config.toml
dataset = "stained colorectal tissue patches (NCT-CRC-HE-100K)"
train_examples = 45211
horizontal_flip = false
discriminator_stem = "single"
instance_noise = 0.1
lr = 0.00048
steps = 29500
lr_schedule = "linear"
weight_decay = 0.2
Rows from block 3 of the generator, named by matrix and row number. Rows with one number belong to one channel. Each number is 128 + 24 x the weight over its row's rms, rounded and kept within 0 to 255. All counts start at 0. Numbers have three digits each. After the name is the row's rms in percent of the matrix's.
# convs1: first pointwise conv (generator.decb.0.1.convs.1.weight, 128x128x1x1), inputs 0-127
# convs3: second pointwise conv (generator.decb.0.1.convs.3.weight, 128x128x1x1, transposed), outputs 0-127
convs1.99 101:134174138169184153098123186136106153130144131119132117126141143127102138147124122136105115092126147121152120118118119115122119106118131150132111128081126148126101144135083110124124185124138178113089116108145129176124151181151172145135151131139151118116109069140112134159171111162160107134124114147133132095157161111134092155135105101164054129158120122112124108118142157121168113111117
convs3.99 100:159137118128170156124136103159132167169122150142147108128143141122115140120137145142154092099133156095152154140134102143153141155108102126110125127134130108112134108106131154135144074150163150164102191166102139149119140099133128164150127119116135122135158205144118135118083132118128092176120105114177149105143100154140114112122150086105066145105148131103113119132135106167147133171131
convs1.100 101:125144126110106155118151135131102111124139117103080120140103131130097137154162150209113136148135087142104131118127147115134136123080121131137132112138192088130125105138109110140133148116122103167101114118152096139154145067104134076131128117137125064134143112089115140117110139084118157088137119103115127068133159128088076129118132123114111134160144152153134123095152121138120159125163
convs3.100 097:150153178138093099119101139111168148136148158165128094114147125112154117171131100125156177116114153150185144138132095111147144114168091151133114077107162144104129131159111105140135126115156153105115095170134158093098100145065176109182133124143113133150117120108119132119110119111139128109158105119137136103108113144128145144117154137109150117146152121161141162129161183137123111110136
convs1.101 101:102157141156140105128099143135134106139115132141145151103123098121130097096091148171138150126135077138115099106146099165122127102152109160131078108132117149114107126157098118109170160083113137130103094128119088120126140155146157156150120105109127096128152156160127172149162171116123159153141141161102131133133153102141114146107102105162150134162131123101124137119166142180115127153050
convs3.101 092:118114122124150083126116129124110167123160145133111147112128141098117081128155141149155154116136163106115116110117159168141141163074161165107085126141109122115106126135143145148139105095161168115160071124112119119108134132140141105137101145148172118105110180148143119090132118127113136153116076114108132107137133091149122143121152180162124124183113128089115150100152142126106111100189
convs1.102 100:158065142132113130150151135124119159130146148153116148152077172126173108095092155172144174146098105104110124129106151100147148107101127097115117101124113114134160090119088151144100120110154123155142125108161152130133156103121141175071123197140100103126137132110100142113145119125112154138141114150173121125132149110149139106111095103097141119121105145161128115110116109135141158173145
convs3.102 089:117159137144095121108136123152112120121113162120097156167139131150159155149090099159125129131139098177124148115094107133130127102136113159152108161168092122119151099117138114142130176139128106132147116137095158106146161137123115136101122073090160107127144101149146117127110077137147149106133147163122155086175138145120177091130163089149140075153081130145124140112087151129134138149156
convs1.103 102:085113133150132170131091112138138148121125120150132140123098127108107147123125120126116158167077137126125142164108131101154149113110110174138144125152128090132128120128143085149127124136173139117156106142092128144118142136125118129146099144146099124091080083079080089136122123136121116119095130120104143185053096128141129137135132085133083195118099118110102153102115126114125127151087
convs3.103 106:080144127145110100139147113123104103102126173137131098127134107109135139123134133140115104082170124161109150112160160132159130105098152178116090117152142143149123150126130143103117145102148114107085129156101143118094111178141141134111119156142154160155108075156121121124109124132118140120157133113134144127199114123149133106129165156156190075120114150129117142106173148103097160104160
convs1.104 099:095116156115134120149144119116088087114116107114132141151148146078098145088090102104097191090091155137132137075163116151107135117144077152127121111116131158127107135135104141147116114086153119149126120101140137168125140135075110123163163133109166136165141135120144127121160140131190142147123162141156136127144151146176111136136104114122114128094175122115134128161108127165141118159106
convs3.104 086:148116112118107168138161137092100118127132169143141153108101115119107138154094135098083159137118101149154148150102165121140114143162096092170140105095109143108146169178120131131131128146119113136082129147131111165130134128139116097181097163145096125174153118118116154167122082105083128127163161111150110100133150155180124128078106122127134114126109143126160149147115117107124123164108
convs1.105 100:154098150128106152098120122122152132175122176133161107091131144152121132135155142166141148144155149122113111126136081131166126142148145133117118105113144136116118107126096170132143142157125108085135123128172134111138114142161149108140168145161099139117157145161113179129118144106126144095156165110143156148133108144083166110191164106079131131079155114114116115117119144079153103152088
convs3.105 106:126108127146144117100128152105198146157102123136157116098135123136088124108160147095163114121126172115111129113091090145117115122109131155161152148143124160095094140131141104107130122148159109197136150111154154154103170158124157121166088153118159129089148135122165101107098152107131133140136159106115147126118117135185163165172144126139139117148123118129123129165115148135154130165090
convs1.106 105:153160138126121142120135137134114133115112139097155125125098167154130147135113115122164110140127176128120148129114176169149110126139101131135169099129130153164098184094140128099166119140099194114106114146154166201163137120121098140164116130116084088130160158115118115130148114134157152099144108124131145193127132116146103132126116180112120150121117116123160178129124150138112134097130
convs3.106 118:097082136124134141138134147173111136078101136142098142110112100115111138125155107152106133114142115155109118111095134147118133107117120104102164064120169128162123133093127147115092115078118109093092142115096056087103119148136151092132113122164119156156129130131141154095160121161094153119121131176148146142140146143171159114140123113129112108085136117154119129098163133112139154132168
convs1.107 105:143131153180113112158138123125137138088153114130109107135098126134091169111124098127127114142130114117113107142090118085128139103127108102108078126167129111111142153122162109130115137131144123150126136125123119165151133162110139079092160093139184071138121102096121092089126130109161153161122138124099103164147149098132146170102137162134133100132095123080133101183085104140144154114111
convs3.107 105:116122111120143112102127108145146102151097126100159109148096117137098131119184142130149108120148124119123095110119102093094162129102126115151091166102167146192092150115101127136127139090145172121126156105114126138136153143140177130056127119115197181092138126130152165153115091154144095144129134139135130132136108120123106105147127091154129152143091119122152129106126146161138103143150
convs1.108 100:091133158114132112121112119129138122111113092117121169099118101120149151102113077166141135114139140118088099160121147144110142138106114116135113136125145146114108133126135140132197110104137111129149142111116137121135140119137149130132122151102110078102106166096126110150139069095148180131116129105082082103156149109113119108142114127073156107102130158155107086140063146083129088161148
convs3.108 121:113184133153124119128137166108126132111142098109166086171106168138145131133146115113126122140099143107116128157115092107096162102143117131105126184129111150116120146122096131089148140116124126113167095131160179092145114144129122128138094142144096136193129154100085154135124157094142096116111171130076108165131131129124086135117120164145110150124156165094153105100140102113131109131102
convs1.109 101:130089073133100155122123107136074121150099095156149163114140111100134167098149105092134094130140145131117148097111144105114119143187162131124141130124181131106136141097147109079066127125129106139121104132132112133154113104143135107115159077138160100125127144126131127095134075077139133160103120131114144113165154110124119103120123133142129111092152153080143120101146126095086103114131
convs3.109 108:089131134141167149118135103161074122110090108136148121108104109128107107138119127128116086167130104132093129101137187085100159118103136114131126122133143112162140169113127150120167159131123109124120145115156094135109096113120150078141107173133149114151082129146108124106132133151103156123109124108160132118112156129118120108126116179190151135137140123103154097124181128122130164065160
convs1.110 099:117150095094126119137147138159159099098179082144103164145165066097136099138133164160090164136119154138100098116145131155199135094123104135126115108103134104086130141124097101110138121154149148110170086134104163099110155155128080140151132160116128126160119154103121137149151121111144134120120146143127149122128128101093140145145113115118115137115150118119108178162109123114121135150086
convs3.110 104:131188151150118132118099126099120141156096063092157139148136161144104098125097119129175124124090128107180109141162111086049169132124148137150115143137108167125112108120155135146113144148154141116156095158177103117127152150107120104138124134173151136090113136134116107159141141081118136119125114099130119137117154100111079145127123168154123145136129124107159117105132119103121129125151
convs1.111 101:154133135120159103148139113147118120114122124155098087120098181097145094113090105172118117127149112102122129123137128132177117137149112111108128121110101144132107118102128144124121115125148094163111183114102084092108188123092161159132136125161136117156148124113142139085160135147160129099099141118118138108126118124112106150154129113166173102116155107093134189113155131194120150158141
convs3.111 098:129090086131119129095137125133105119149114100123161097110121115171134102123174160121108121126121129103101119148115148107102129121107146091154116170182129142169178129122169152131145113124078143128151150106154113140109135147105139123122137139124141143139109105125109125151130141120136122164129165129091104162088128116067119141126098104119074180092191101122152092139136101173140148112113
convs1.112 093:167123134136094085128127114127112107205120141113085130163114126118131109137139111176126110107101146113117095142117125124120121167095119101130111124123104142157078150105138123179118111137129123128139135133096096137117163134143111070134145118140113144125164115127125138125142117103095196126109142095156134123127129111122063124116099099116135099142095120145171173120114062134153158116157
convs3.112 076:136112139132152178148109106106131136146109127162151157096151135181131123130123112088113146109113157116141175115142143108094149136106165163131125094145113102100145142161121122088158124113149133157118148112141101100107107122130162138106155163134141196124119138138116088127097143154134122129149135089187070142100091163116129125163114110108077132104125122152075137148127093141131116146119
convs1.113 102:146141163157155136155116163126125125095130104129118137137094188126114057105130112088184163120123086115132118138142152110075098130099142120145086144124115103151152126121149127144134133155084104140142127091131099110124117139099136117056139150108129156140129134165140137096160160120149113158153105150152102117085139117122144099086153117135148133138098112094126120121110142117181129145124
convs3.113 107:111140162124130130177162100115109118099107180134130122099170165153075130135140093154158123129136078101124156118135134096093148148175130088143105153084120115121094123119129134094145129143104133117141109156116119129128097097120099093169109159155105138138110163097102130115161173138110173125105117138107086135144147149126130076118135159128113145103167111117144132122161131130117151131177
convs1.114 105:128126124087127123113092133069093114157111157155173154113158128124136168144148111123118149093119110116110097146110142099130089112110191116122131106155145149124112157153117163123145140125128123095163135141120094106128028134134177092138108097136153112093141134122124116124124157139124146146135141110130131143108117116132104147132153117161146101125075166082133116158117124103149120162141
convs3.114 106:113141147140130135118100083072125141165136098095161148122146158165182092110137164124148121097099136093134153149160115111127115157093174150110126142138106092128128125135129148140159084166170105168115143144153164147150188123121169114130116135146174147101123179140131129124140152135128112143131145087121151124118109174118085149140134133155116150136131112126134108138127125180134117149160
convs1.115 097:140105142094088126111164106148119102134115134126120095149137155088087134098114162086119164128101074071095102115100057129088122108137109140137128131106115135147134175124118155133157148122138118164144120153130138106171119137107126150097109158110151165119136156130121167109110166134160119140108090142096111132148137109081140109124127128137101136146140135123086144192133108124149107136105
convs3.115 086:115112112113119107185148134102115147147162133115136142108131135157147146098095106132127162148146126094160137157146117109121089149175161118154125129123120087134079116156101147165138135120141120128104086148101102131159136143107100132175124085134070130086102162120152186145138112121101163128126101121153112109068150173139131144146117114107111162111104122124130148140115103133097089154143
convs1.116 100:112108143143156137144127141156124079155100146174150145117114134097143155106043119124130119147185154113130115142145139161098131179100089171147104131175156135119127117124140146152105138126169118156111131122131137114127159157077120127132116130123101121096139096135120163108157121132155123138144118134105136151092109141116127157169126137151108174148111115145138119076168167150152134133086
convs3.116 096:144144112141119126112128147104109110147149147143173128119136107112113151173113117111116111165103160094148145129111152101121117093133145137149159185152101159088153101116142101114158147198110083137129136102138096117143159140127113146126126100105131086122109141128113121120124166135095144136145120128099116110065123149126134121167139108087070170104114130159130095150074117115150108128089
convs1.117 095:117120123165118100110120124114103146120131117126083139120135150133070155097135092099138143092130096131108139127129159070125140129131168097147151100137123174170092139128136100120113113153127149118118136155093129118109124119117107108144193122147124065128121135110123126105122108138144158144137138121056134116150106108128082105097143138163122111157131125130145114100146152123144087076193
convs3.117 097:107108138135115134154136149132123161112132124150139151115103138107125126121115077118138141146106138126094145181129105116116120095146103100107142142157130122129065129130134116109128157161111143130136124095168126175121131110110127115121190079098120158116116123080130139135130118104177141147160117134048166164119165171121155156165143151120156114135153103128100153169122102139126147135079
convs1.118 098:137103132129132129133120127140125102113148106148128106131152077132084115121127146137121147076134135110110137145082153138122080152144151102105156119146124090131116088143161170134165106119107127114143138140159160064120140105112139107133179138128149085083155135161154123112145120099166186143141150132109146157157136094117114145134122110122165151143157119172149078146142141124138116138191
convs3.118 089:154121154145133150151120141116141170151174139161141169086098144150120102129123134089147166199125123124152150129140118151108125130148092109117130106117119169133109108162144085136112124110160140133108114125114120135099155136137139135103166112097133113129128132108134104104185135107166108134115121126134161072087115143137104148111058172124108121112129104113089124155156147115081096103110
convs1.119 101:068137110096116114092141069174155140126134113120096110127117090124136149159125098115093112152131086098102121088107127139124123136115103149149151164148126133134157145143140063109142115163133122163139123132160127146129126127147132082096177112155103156154122166106134106129148137173116163133100144121158106145143100131108122143120091128156142162109132156117155104099105158141154150158171
convs3.119 097:177121128095141137158149115165142124115127111143083156114098111105086137098112147116091116176135097126143079131145122122140122144113141091094133090142142140134080095125131165134110132138121149127118144147084088111155135106180126087138131111140121130132148131137148199141162116145100153159098094137172144120145127150104129123121074154127139107161115097079127133134136166136133112093116
convs1.120 101:150118150174121108146094141107126077172104109068112144134115122093120165142127155150126099108119107159121088129150165126116143111165099118099122138138113097155164140081175143141136128129106154136145134127152126123103144099095097141197141102141114137117172120124137119140107159162135115129120133133104140106101126125109084078090122137127118143110144165112164177090132144154143129129098
convs3.120 107:144122139179166181167147107105067137117101172138125153137143088156128151140119139112106132103129140143108127145102162120151133097184140102133134131147079131147120129102123092095127144103150111137088080141118098104118113136095125126133119155117115133160134129126140101151070131110080157126103121101094145134177078158141145144121123132151121100086145163124096122145158115128135150137125
convs1.121 098:112145130088146157155111191111119136144118137139139102175102149102105105142133136118134145119123145147084087134143128115138130156137102093133115125188150105144135111159111146121082135119133104064139133121132112118141128155117165127130085140108133143164108103112117157090191150134124087134141166092076100152140140141105114151118095111107173136119140149116104153120089141114147131108086
convs3.121 083:110130121114118096100144171131139129105118128126169171113126136133143086154130120132095128170095084114126068110139150133108142112121135114145106124119174132159113111123098126150108148115134148070120141100150077116120150139123113142094142103142150154111105111172136165141200103129104149137083096133109155175112141121110154140113126145130076147134094125128165154100092106114111156105121
convs1.122 101:137130104118107109156102111118089172121121111101142131102094097115123135141168150117144120144120194154140106113151168112110118121158090122134123161116082135152081169164104081198122170131136106138117115110154122148124150148134164135121107114101118113131124094106108138099114144127164122128115104148133096128130128144152146142139173159140098172126113137104124130158158144122069114142085
convs3.122 102:153148128092125122108151119116185066115133143114104119175154131117136139109080154134081111115135074160129120103126090115142129103143135139135129149112071164128136141171118134072107184124130140152135103105148117112130132170119134138129111113136143145167102070119129097137115095128209150105151125127102126122141122141132141103125126096133163068137118128131125138129134143123140121148134
convs1.123 100:131153127140121116109135122091050123128127121098131143164114129109126106136169196124141085108191164145127120152142152116090143111149130108121128107118113144118102129129119097127125107136122142136169133129119127126108088118127133129084145143121110112105147076133081132143071114130152131112105145157137180153143120139164122132144140161186115164131098093080173126154129125118150132125102
convs3.123 113:126132154127092158158174132146159129156088115103127148099164139145103125089104155145132169140091077154095134099153122126165117125090114100097151103150112132120101126155121144134182113123161112149098166154117099142127095126178124123103149108137152139101123124105129108076118155164142113132148117099156173102102129125148140158155096107127151099117114102121079122120154142135155137104150