config.yaml
model: "GAN"
dataset: "stained colorectal tissue patches (NCT-CRC-HE-100K)"
train_examples: 45211
image_size: 32
horizontal_flip: false
z_dim: 128
loss: "non_saturating"
generator_norm: "batchnorm"
generator_activation: "leaky_relu"
generator_widths: [64, 64, 128, 256]
generator_blocks_per_level: 2
generator_block: "sep"
generator_attention: false
generator_upsampling: "nearest_conv"
discriminator_arch: "nf_resnet"
discriminator_norm: "none_scaled_ws"
discriminator_activation: "relu"
discriminator_depths: [3, 3, 3]
discriminator_kernel_size: 3
discriminator_stem: "single"
discriminator_avg_pool_shortcut: true
discriminator_widths: [64, 112, 192]
discriminator_residual_scale: 0.2
instance_noise: 0.1
init: "torch_default"
residual_init: "none"
optimizer: "cautious_adamw"
learning_rate: 0.00048
beta1: 0.5
beta2: 0.999
eps: 1e-08
max_steps: 29500
batch_size: 64
epochs: 41.8
lr_schedule: "linear"
final_lr_fraction: 0.1
warmup_steps: 880
weight_decay: 0.2
Rows from block 2 of the discriminator of a small GAN, named by matrix and row number. Rows with one number belong to one channel. Each number is 500 + 50 x the weight over its row's rms, rounded and kept within 0 to 999. All counts start at 0. Numbers have three digits each.
After each channel's rows are labels from the 100 images, of 14976, where the channel reaches its highest value: "top examples" is what is common among them. Only what is clearly more common there than usual is listed. The data: stained colorectal tissue patches (NCT-CRC-HE-100K). In brackets: how many of the 100.
# convs0: first 3x3 conv (discriminator.blocks.2.convs.0.weight, 64x64x3x3, standardized in use, each kernel summed), inputs 0-63
# convs1: second 3x3 conv (discriminator.blocks.2.convs.1.weight, 64x64x3x3, standardized in use, transposed, each kernel summed), outputs 0-63

convs0.26:472562461462515515519481492488445423612571551527459475508605506476537532540542556508487485549533417568502484470524478547367482586515446482418530481598514496513453520571496422468570464582525559
convs1.26:511534452546521609457535454513466504395434386525532501491430410560522502482392580536488481433492467473502517482527495542418546513479545438548460538536521437429465495576496582470515513452470594
top examples: tissue: smooth muscle (44)

convs0.56:437539474444538476601539460544443443545582517481507506511535444458506515498460578454527433584524456494495411469646489450420496532581496530422559536546472441458410481470537553463521474552483514
convs1.56:480430461534354471485466507497520498477546488550397544580422540535536550518538599505496550469550472443473584556386439576635505475474497513536531504489530506501531529495489500513514453547576515
top examples: tissue: smooth muscle (66)

convs0.41:553506485428533514527578551514535520525575558448589533489470531535538499598421581501685500544547470499536571504516442529531505502528515506469489453522571450571485447568466501504415429489531514
convs1.41:555500546550567490482502497450491560492473501504574489494551496553525435429526380472500542417445430509498474508572522490446549612504502474450524518597403576484451609597498555501570489514529472
top examples: tissue: smooth muscle (53); tissue: tumour epithelium (33)

convs0.10:469523438547573460439487399491481541479445507610551552544511449482499506563512516450464485527514539590407571472411466514473513595430556465526516436562497480522415511537411528498525456395524482
convs1.10:473478453417430449578509551526494539542483578442490514452495522475512527545386476488595520461530443505550510413522401496463554483538476499415541516465544412423493405519483528575509485620482497
top examples: tissue: lymphocytes (99)

convs0.25:533404507550514494531636477508428539565437557522533478545556434526453497525582561490536398479473576482448554521554461484510502520548490444425571507481458524528535521463496562497547545519480646
convs1.25:491526470517566540444541467486495426623539485553482546497485493498495540622593488582565488529537482492474466447473584559493459499550559515427568382521503551472443427453545509476454397485535505
top examples: tissue: smooth muscle (78)

convs0.53:543531502481545573466487417576494461543565514562496496550565513494549533537491457555492556518556507509484441544536398527389422612491586538393444529535507540561458561521445549430480454497481465
convs1.53:503541480580524430580560551436452480538518435514562479389449441535397461416515520503537498497457464471394436485541606514528571481540526444532493464534509501535500477566544553557605472505517528
top examples: tissue: tumour epithelium (33)

convs0.29:546581475539538470558535580542409522533529613500511468559517567544515480567515541466542578511464588499542433534559448538439566505532506587465434435536535506518518469465473517624449552466496438
convs1.29:521464448459593545535589487538596488507524497539492503485597480479539517586549551503477463573530411578444461489478448533457454457461540494369519451518521522564442418553444473447493450521493589
top examples: tissue: tumour epithelium (62); tissue: normal colon mucosa (26)

convs0.51:447483428514556510530556503426554541562529485574514602521541473480516499531493600507458474465534523515542401502495604564587462473527422566406533479505485464426533504496515492634444462539491449
convs1.51:490550443436556473447487462557557418526569524539565556495542577510521497575543461543568537582540472541491540527549431506456536587455554457434523462608481579563461464497450581449472433482461518
top examples: tissue: tumour epithelium (45); tissue: normal colon mucosa (41)

convs0.22:414480494508564484508484410560489483524515557624426557525531523432575530561588583502436509552588581555484488510529499494461523473645472482467530511495405454495492452459482528458449507493544492
convs1.22:614490520518535571455585471436451469546477446524550514425457516513533448497490411512546490439373449528494583489494473506519436492450589474527541516487494467523543508509579466439522523470350447
top examples: tissue: debris (39); tissue: smooth muscle (38)

convs0.5:506518442426589540529566458510485469515530481578445458548546471541446527535551548511474455520585563589445491463470565503464536487517449502365619435533518470508516567588457492556474521544582506
convs1.5:561393509586480596578420549497470491492576445487594454477409523559512510466523486552520505469375483502508500455528485459462457537550515424501570567520496568518511468392532547483556562511518524
top examples: tissue: tumour epithelium (49)

convs0.3:478579463552482486493513511487539351504509533552464593601523520451490541584521499524549534537548522586499546476533484545500427530500512538339470453487501422488487472463391516518516470558530551
convs1.3:532463468499552479543537535516466576469559497460433610507550528562530565497517466497555446456450480529525448532572579471459519401464537542427561662511550526488498440543549485466472539468425561
top examples: tissue: smooth muscle (45); tissue: tumour epithelium (45)

convs0.32:510619446487488488518531573498509402530483476499554447597556544524535510523483495485528495514537476522543564442548560512318638515488501490484519503505426549476533562529443548477486474561567495
convs1.32:535442458500514462553519513535478537564502573570498612445517490432486500511572474595472476557486592541458528541481465426602391506525496463456445440592456489585427460479545519471454527458463456
top examples: tissue: tumour epithelium (41); tissue: lymphocytes (28)

convs0.15:539482504579531475517547422527480441534570522534608577493462626437536545553560549544599542507471532537503549474465538542452487564460519570510572519560481453525507479475476567514455400442511582
convs1.15:431574444423603588549554535540487505498556479534493460520633414541466538549466504465476505563529521479511453449604479464403538492551561541458468496478482544463432541594515451478472462547523524
top examples: tissue: lymphocytes (100)

convs0.14:517470423457503400473547566580439431490550557596448516534600520495515465538525551532583502544488487569577571489476415473412528452509496556483534482519555609477455551511457483519524476578547513
convs1.14:484566506474501560535433430437469505478462546494581537506449558479504472486597466589463508472532510530536504540536606547528563542521552472483444520480381538534529502435536534425414458356492463
top examples: tissue: mucus (39); tissue: normal colon mucosa (27)

convs0.58:568524426391527515563474556454597521465549494599463492473497517550574535568483528511476586492532495615499403426480493554562519531490548443455539467591526499520503533584431473456555482484477478
convs1.58:572401419590520510400570465483484461510491510503489538549472499580491450473596553471519593507488452492404525583478459418576525533413582471523435530501591526524508504517452487523517549510555503
top examples: tissue: tumour epithelium (79)

convs0.27:560526470487459522567476528572519541539556490535591441566477503492623567520519531585609583530574495570451481495482481478474534474579502533470489470475564510503519474535426489432372413488522524
convs1.27:562494498497535557421502491535418501473494471525436469535487537638422437469573506475527514497474535537457414520541550546538549596520584667493585541498500497472516539504547465520522551436490500
top examples: tissue: lymphocytes (83)

convs0.38:531504482514552479475548491396552519560585537543516468528516574422543489586523484594562539549527601522465513515482483539364489542523454542442487524506552493529427395535457492534541559446529578
convs1.38:489532395484565574459561488465411553502503442533564614528536444528559584506530544446490453559489539547513467549531492507533487507493492541359528547559415494462486526520564617479469479471474541
top examples: tissue: tumour epithelium (45)

convs0.0:473596409428599546538481435502370444546575497572503540504558454484554541538522554474510427574536543459540454523456526593466559535463514462480534501516498492529543528515440406480557519520571528
convs1.0:535420541534557575530501512499380523541478427501525447525441546489487519464445460581416525482484488537525539437468552430487362534487574488537483578570437511510563465520584513466448562467428483
top examples: tissue: lymphocytes (42)

convs0.21:401508514499497505549513512502482470603516454440521462480506458469525579537566535586454424523492514592562472467552584593465462524489461475368544513566455577535579516462475502557529527541539418
convs1.21:515586446551488487411415530579520569451508539574466568454557517524491432489487518486491546471523442456446540532553414507445557470464508394550451433474452493600441579506553551438483491551514553
top examples: tissue: mucus (30)

convs0.45:469448472562503459467634471481515528522442492557548511484582507476559498568499582551552531498480567610477550390583545515513485498521476564409474547568607473473470506472453458511526461517547568
convs1.45:498496458472531527504571493481450512576602584545542551525551568473479645523468591489491521565593474463472528499450458521481437494462477462430453473579469598524514518420578510463455469490507426
top examples: tissue: tumour epithelium (44)

convs0.49:599587477520479452566576596553436437497547530535475469475529450592492460507502484527516511496477505510515596565392490562459494496491508501488631482493460507552516459517492394619486544491469551
convs1.49:493459471462595527497495414457522420547472532564570530539547495386526540544504567517542520533517541595526491481594505507461528566548492505451510483566492496469463531529358545488529422498629500
top examples: tissue: tumour epithelium (42)

convs0.62:544366437547497433488498566495522466484481551531492508544592496546617534594500486489499481534535576512555532478553515513491533508535455567445495533553598577561438569554473498465543487602519432
convs1.62:574646505445551550478537519508514477487474450500577468430535540486632474569554567584494485512564441499445508511550495504417481526424558460433581530539504581478536485434491492446516486541455526
top examples: tissue: normal colon mucosa (35)

convs0.20:478480523503550560585444464515387546505549478489521515502518519426584544468586589548553587505488495554552522499537401449470612543489536456452490539493441446569430462500421548505459456448553502
convs1.20:464571568543566513431566512441530583512442449539497488446523453493452395524398511379440455496415507497540490500504551576515465450509492577535507548517482449444556566480562519556557560470503559
top examples: tissue: mucus (48)

convs0.60:467469517442513530507568500634532542502558593484608457477602519493503484520442563545589506456533432492484492551493438552466525544528558521431494514501605557553504406520440549509412478485528525
convs1.60:583516567533500599591514466586463450530432446614529540507477517479469403455518400534566506511549518506541544500527481524466510558579518503500460506549366507509561502501493608513532454522496450
top examples: tissue: tumour epithelium (42); tissue: normal colon mucosa (26)

convs0.57:526497439468519559479516527553487472568608454587532539614505519580523497513593521545512529528510483532530492518498535553422547477483528535351505571572594548516473408517484546522456419480512522
convs1.57:441539483516563525591415522531488555543439488512539529462518459610460483476532432521435475509365512417505490514569558570460480446521437487437514551498510489478436561519547592516552564578434474
top examples: tissue: tumour epithelium (44); tissue: smooth muscle (33)

convs0.55:495491441448619499545637547476475605566515538534461542421545448518570477498452528495563534533506482515484449452491516505446494546566563540365520492505469518553441520524457596480541447480502445
convs1.55:465465540525463460497423555571453439465530415561492498542532515433451542485561470494457468426495560490547534617478410428463470497432394487542531556562442565508493511461512458477560603528563534
top examples: tissue: lymphocytes (48); tissue: normal colon mucosa (26)

convs0.47:438492386496521528484538431555442531553536532617471485530594483431504565498518529466584477535583537449503512501493499501507552596478439522477539535469482532559435550539379519476533429589550479
convs1.47:489567573520607561599498518472448532536455481500530466409505513458541542431463464607429508516460532513487529554559488396526510502508576519540411424605426481436549514534562527525467503530476511
top examples: tissue: tumour epithelium (40)

convs0.7:490492455514564512458600497527502373541523476631456604582585524483542515524564496494477522551436481508531483527509500526480455495504448482399524538544591437546444522479501572474473419472539580
convs1.7:548495439466593529555507454534600448538497523510558501422531505593447503509522432499517520579498571561520490465608559447445602502563568497437584585489549475466529508433523503452535453478520551
top examples: tissue: tumour epithelium (40); tissue: smooth muscle (32)

convs0.6:519488433447636472457465488544435567561548542441488479548528505418573484546551508513531546521551628566485501437421515539517454484525517496392571511591446507491472476420458498502486441483554489
convs1.6:483508493563411518472495527465521484443546480446527423486568471529445507526412548492488470416506458476569414541504510556525499504439366459534471537437640535540530485531433477484555553595434484
top examples: tissue: lymphocytes (62)