Weights of a small GAN: 32-pixel images, generator norm batchnorm.
Rows from block 6 of the discriminator of a small GAN, named by matrix and row number. Rows with one number belong to one channel. Each number is 500 + 40 x the weight over its row's rms, rounded and kept within 0 to 999. All counts start at 0. Numbers have three digits each. After the name is the row's rms in percent of the matrix's.
After each channel's rows are labels from the 100 images, of 14976, where the channel reaches its highest value: "strongest on" is what is common among them. Only what is clearly more common there than usual is listed. The data: stained colorectal tissue patches (NCT-CRC-HE-100K). In brackets: how many of the 100.
# convs0: first 3x3 conv, stride 2 (discriminator.blocks.6.convs.0.weight, 192x112x3x3, standardized in use, each kernel summed), inputs 0-111
# convs1: second 3x3 conv (discriminator.blocks.6.convs.1.weight, 192x192x3x3, standardized in use, transposed, each kernel summed), outputs 0-95

convs0.14 091:542480515531539481466546539568552529574476527600514501543523498493538590480559511568566542513541496536451477532486553501508511554469516536521561477549551576500512487569461509491531537487567568509462543524509549503486518494550536516490494504518503516537509506502569519558520520534503583491480540603502589593532485461485485476507530539544
convs1.14 108:521492497450462492528501497491520498539555462513546560526465502512547544516602532547515546470510523539480523533517478539513468520546532515436517545575515615495504519503461537551494521491488548555552503501453573444496507523533512506467520460493481485566563520534557483546543504550508504470
strongest on: tissue: smooth muscle (32); tissue: debris (29)

convs0.66 098:524513480557543553491537548526563523475495533522571537460579452520531523535498568527490520475551502525531553466587516573556569536556538576541550494481598524500508501589519507532518527481539530513450515508443483470516480497544558490537542515498535511538531535564517530545505523497534536487507582489508516555567464485542518550582519457546
convs1.66 096:509432515538509460466505568481497511510527520514538420489561569518547539541504530524509467499522509573506555527468482559548476536506514554429485572478475527552562532486487469550523532484495516543504475544450573478507531529549464515545492550561546557570534509549566460551502557536497520555
strongest on: tissue: smooth muscle (49); tissue: debris (42)

convs0.38 113:527553500595492543483503540574536510541557485516543557485527497581541531532467533572550511543530545526524518477509511510553481557530532506512560526510503481502423508531506508552543483521520545542531528514540521481497505557539632543592521495611542481512493512508488514526510533532455572517522529510472511562549523539528572523507515581516
convs1.38 107:516627522423512469523566520478560469537555514542562500545536512534593524576489482540531472513506494550467589529503510514525531556563490504553471503528536603517550542548547527562463536482477518508542505565475532539528536493530543537555587485535456496516525519561540482549544516526530532530
strongest on: tissue: smooth muscle (49); tissue: tumour epithelium (44)

convs0.88 095:569507518544576540478528528524572591520518498573509502507545468460532491518516570566521549487588546492470513516479512500564533535540510518572526552537539525511502495575514563540567526457540522519515507460495514530590563519510551509505536569532499546536482501525534542526471468536478583508526533564505521537560489506526595465563495489511
convs1.88 110:506465519469500529502512495535573509532547503562509459533482558525502550551534528548545505512562556486507586550517489596539488539566556489436471557559498548542516514523512485542569543474510527542574531517520539473509487520528507509569512526511508555553564491519506531495547538535464509538
strongest on: tissue: smooth muscle (68)

convs0.28 095:533522513472487513563543456560444535475595462495444597552479519464507554515538548562555505490522487555524529512570458465539544512558485557513484536504522523459533479533486537485444441444529605521509539527494488523501491517550510506532500464574515485528533529544514552514581512547497551570493464520520510572506527504551492524467537606504
convs1.28 088:518559560498462504497495521524609572489520467492558412498549448556477553494488433447499523571475396483419508529505403478509537459440467449426512507566486474488509528506568485514469546509440537533530544525510504463495532481469482541499540452461541466518510507445557431548542535557502516483
strongest on: tissue: smooth muscle (42); tissue: debris (40)

convs0.75 089:557436453578485502533472568550538479558498457491548430496550449481503483489524479491484484531539484529471409491499460453475468524459518508489517473485486418444459477435532502551512514530485510436479487461496519564567474477518547469432447459569509566491520485528520426505487501430442523532510554520436423492494537424443481564476500468444
convs1.75 083:465481517501491487518464562487469519532478504551507530500476510507589460539452535488478569522542492535534477451529515502440473494526564510513425539528561555533578483511500483487432496582526546530515479474510481616448579532582595518534480486500493479573560496555434501538479435526497496489
strongest on: tissue: smooth muscle (43); tissue: tumour epithelium (40)

convs0.48 111:540500491458483503476520532495572516567487574554486482480566456533540543556562544508477529525499474465501527510492565604555547520539489503529470552504528518552453482499465484563536483533519519506516528464478601533557515486509528522492538555559534505581506444528547541523492536538519510581501523431515583607550520495505504562486555481491
convs1.48 101:568514505528518539513558531486509431520565528541573489537498553541511516534479488550551527517531513546448566540563452565511524537575558528512585484491481434554547550495536535499510512510495486521563474544495495544571532560490526528461509462561516455498523477506526521500488527532492543553
strongest on: tissue: tumour epithelium (37)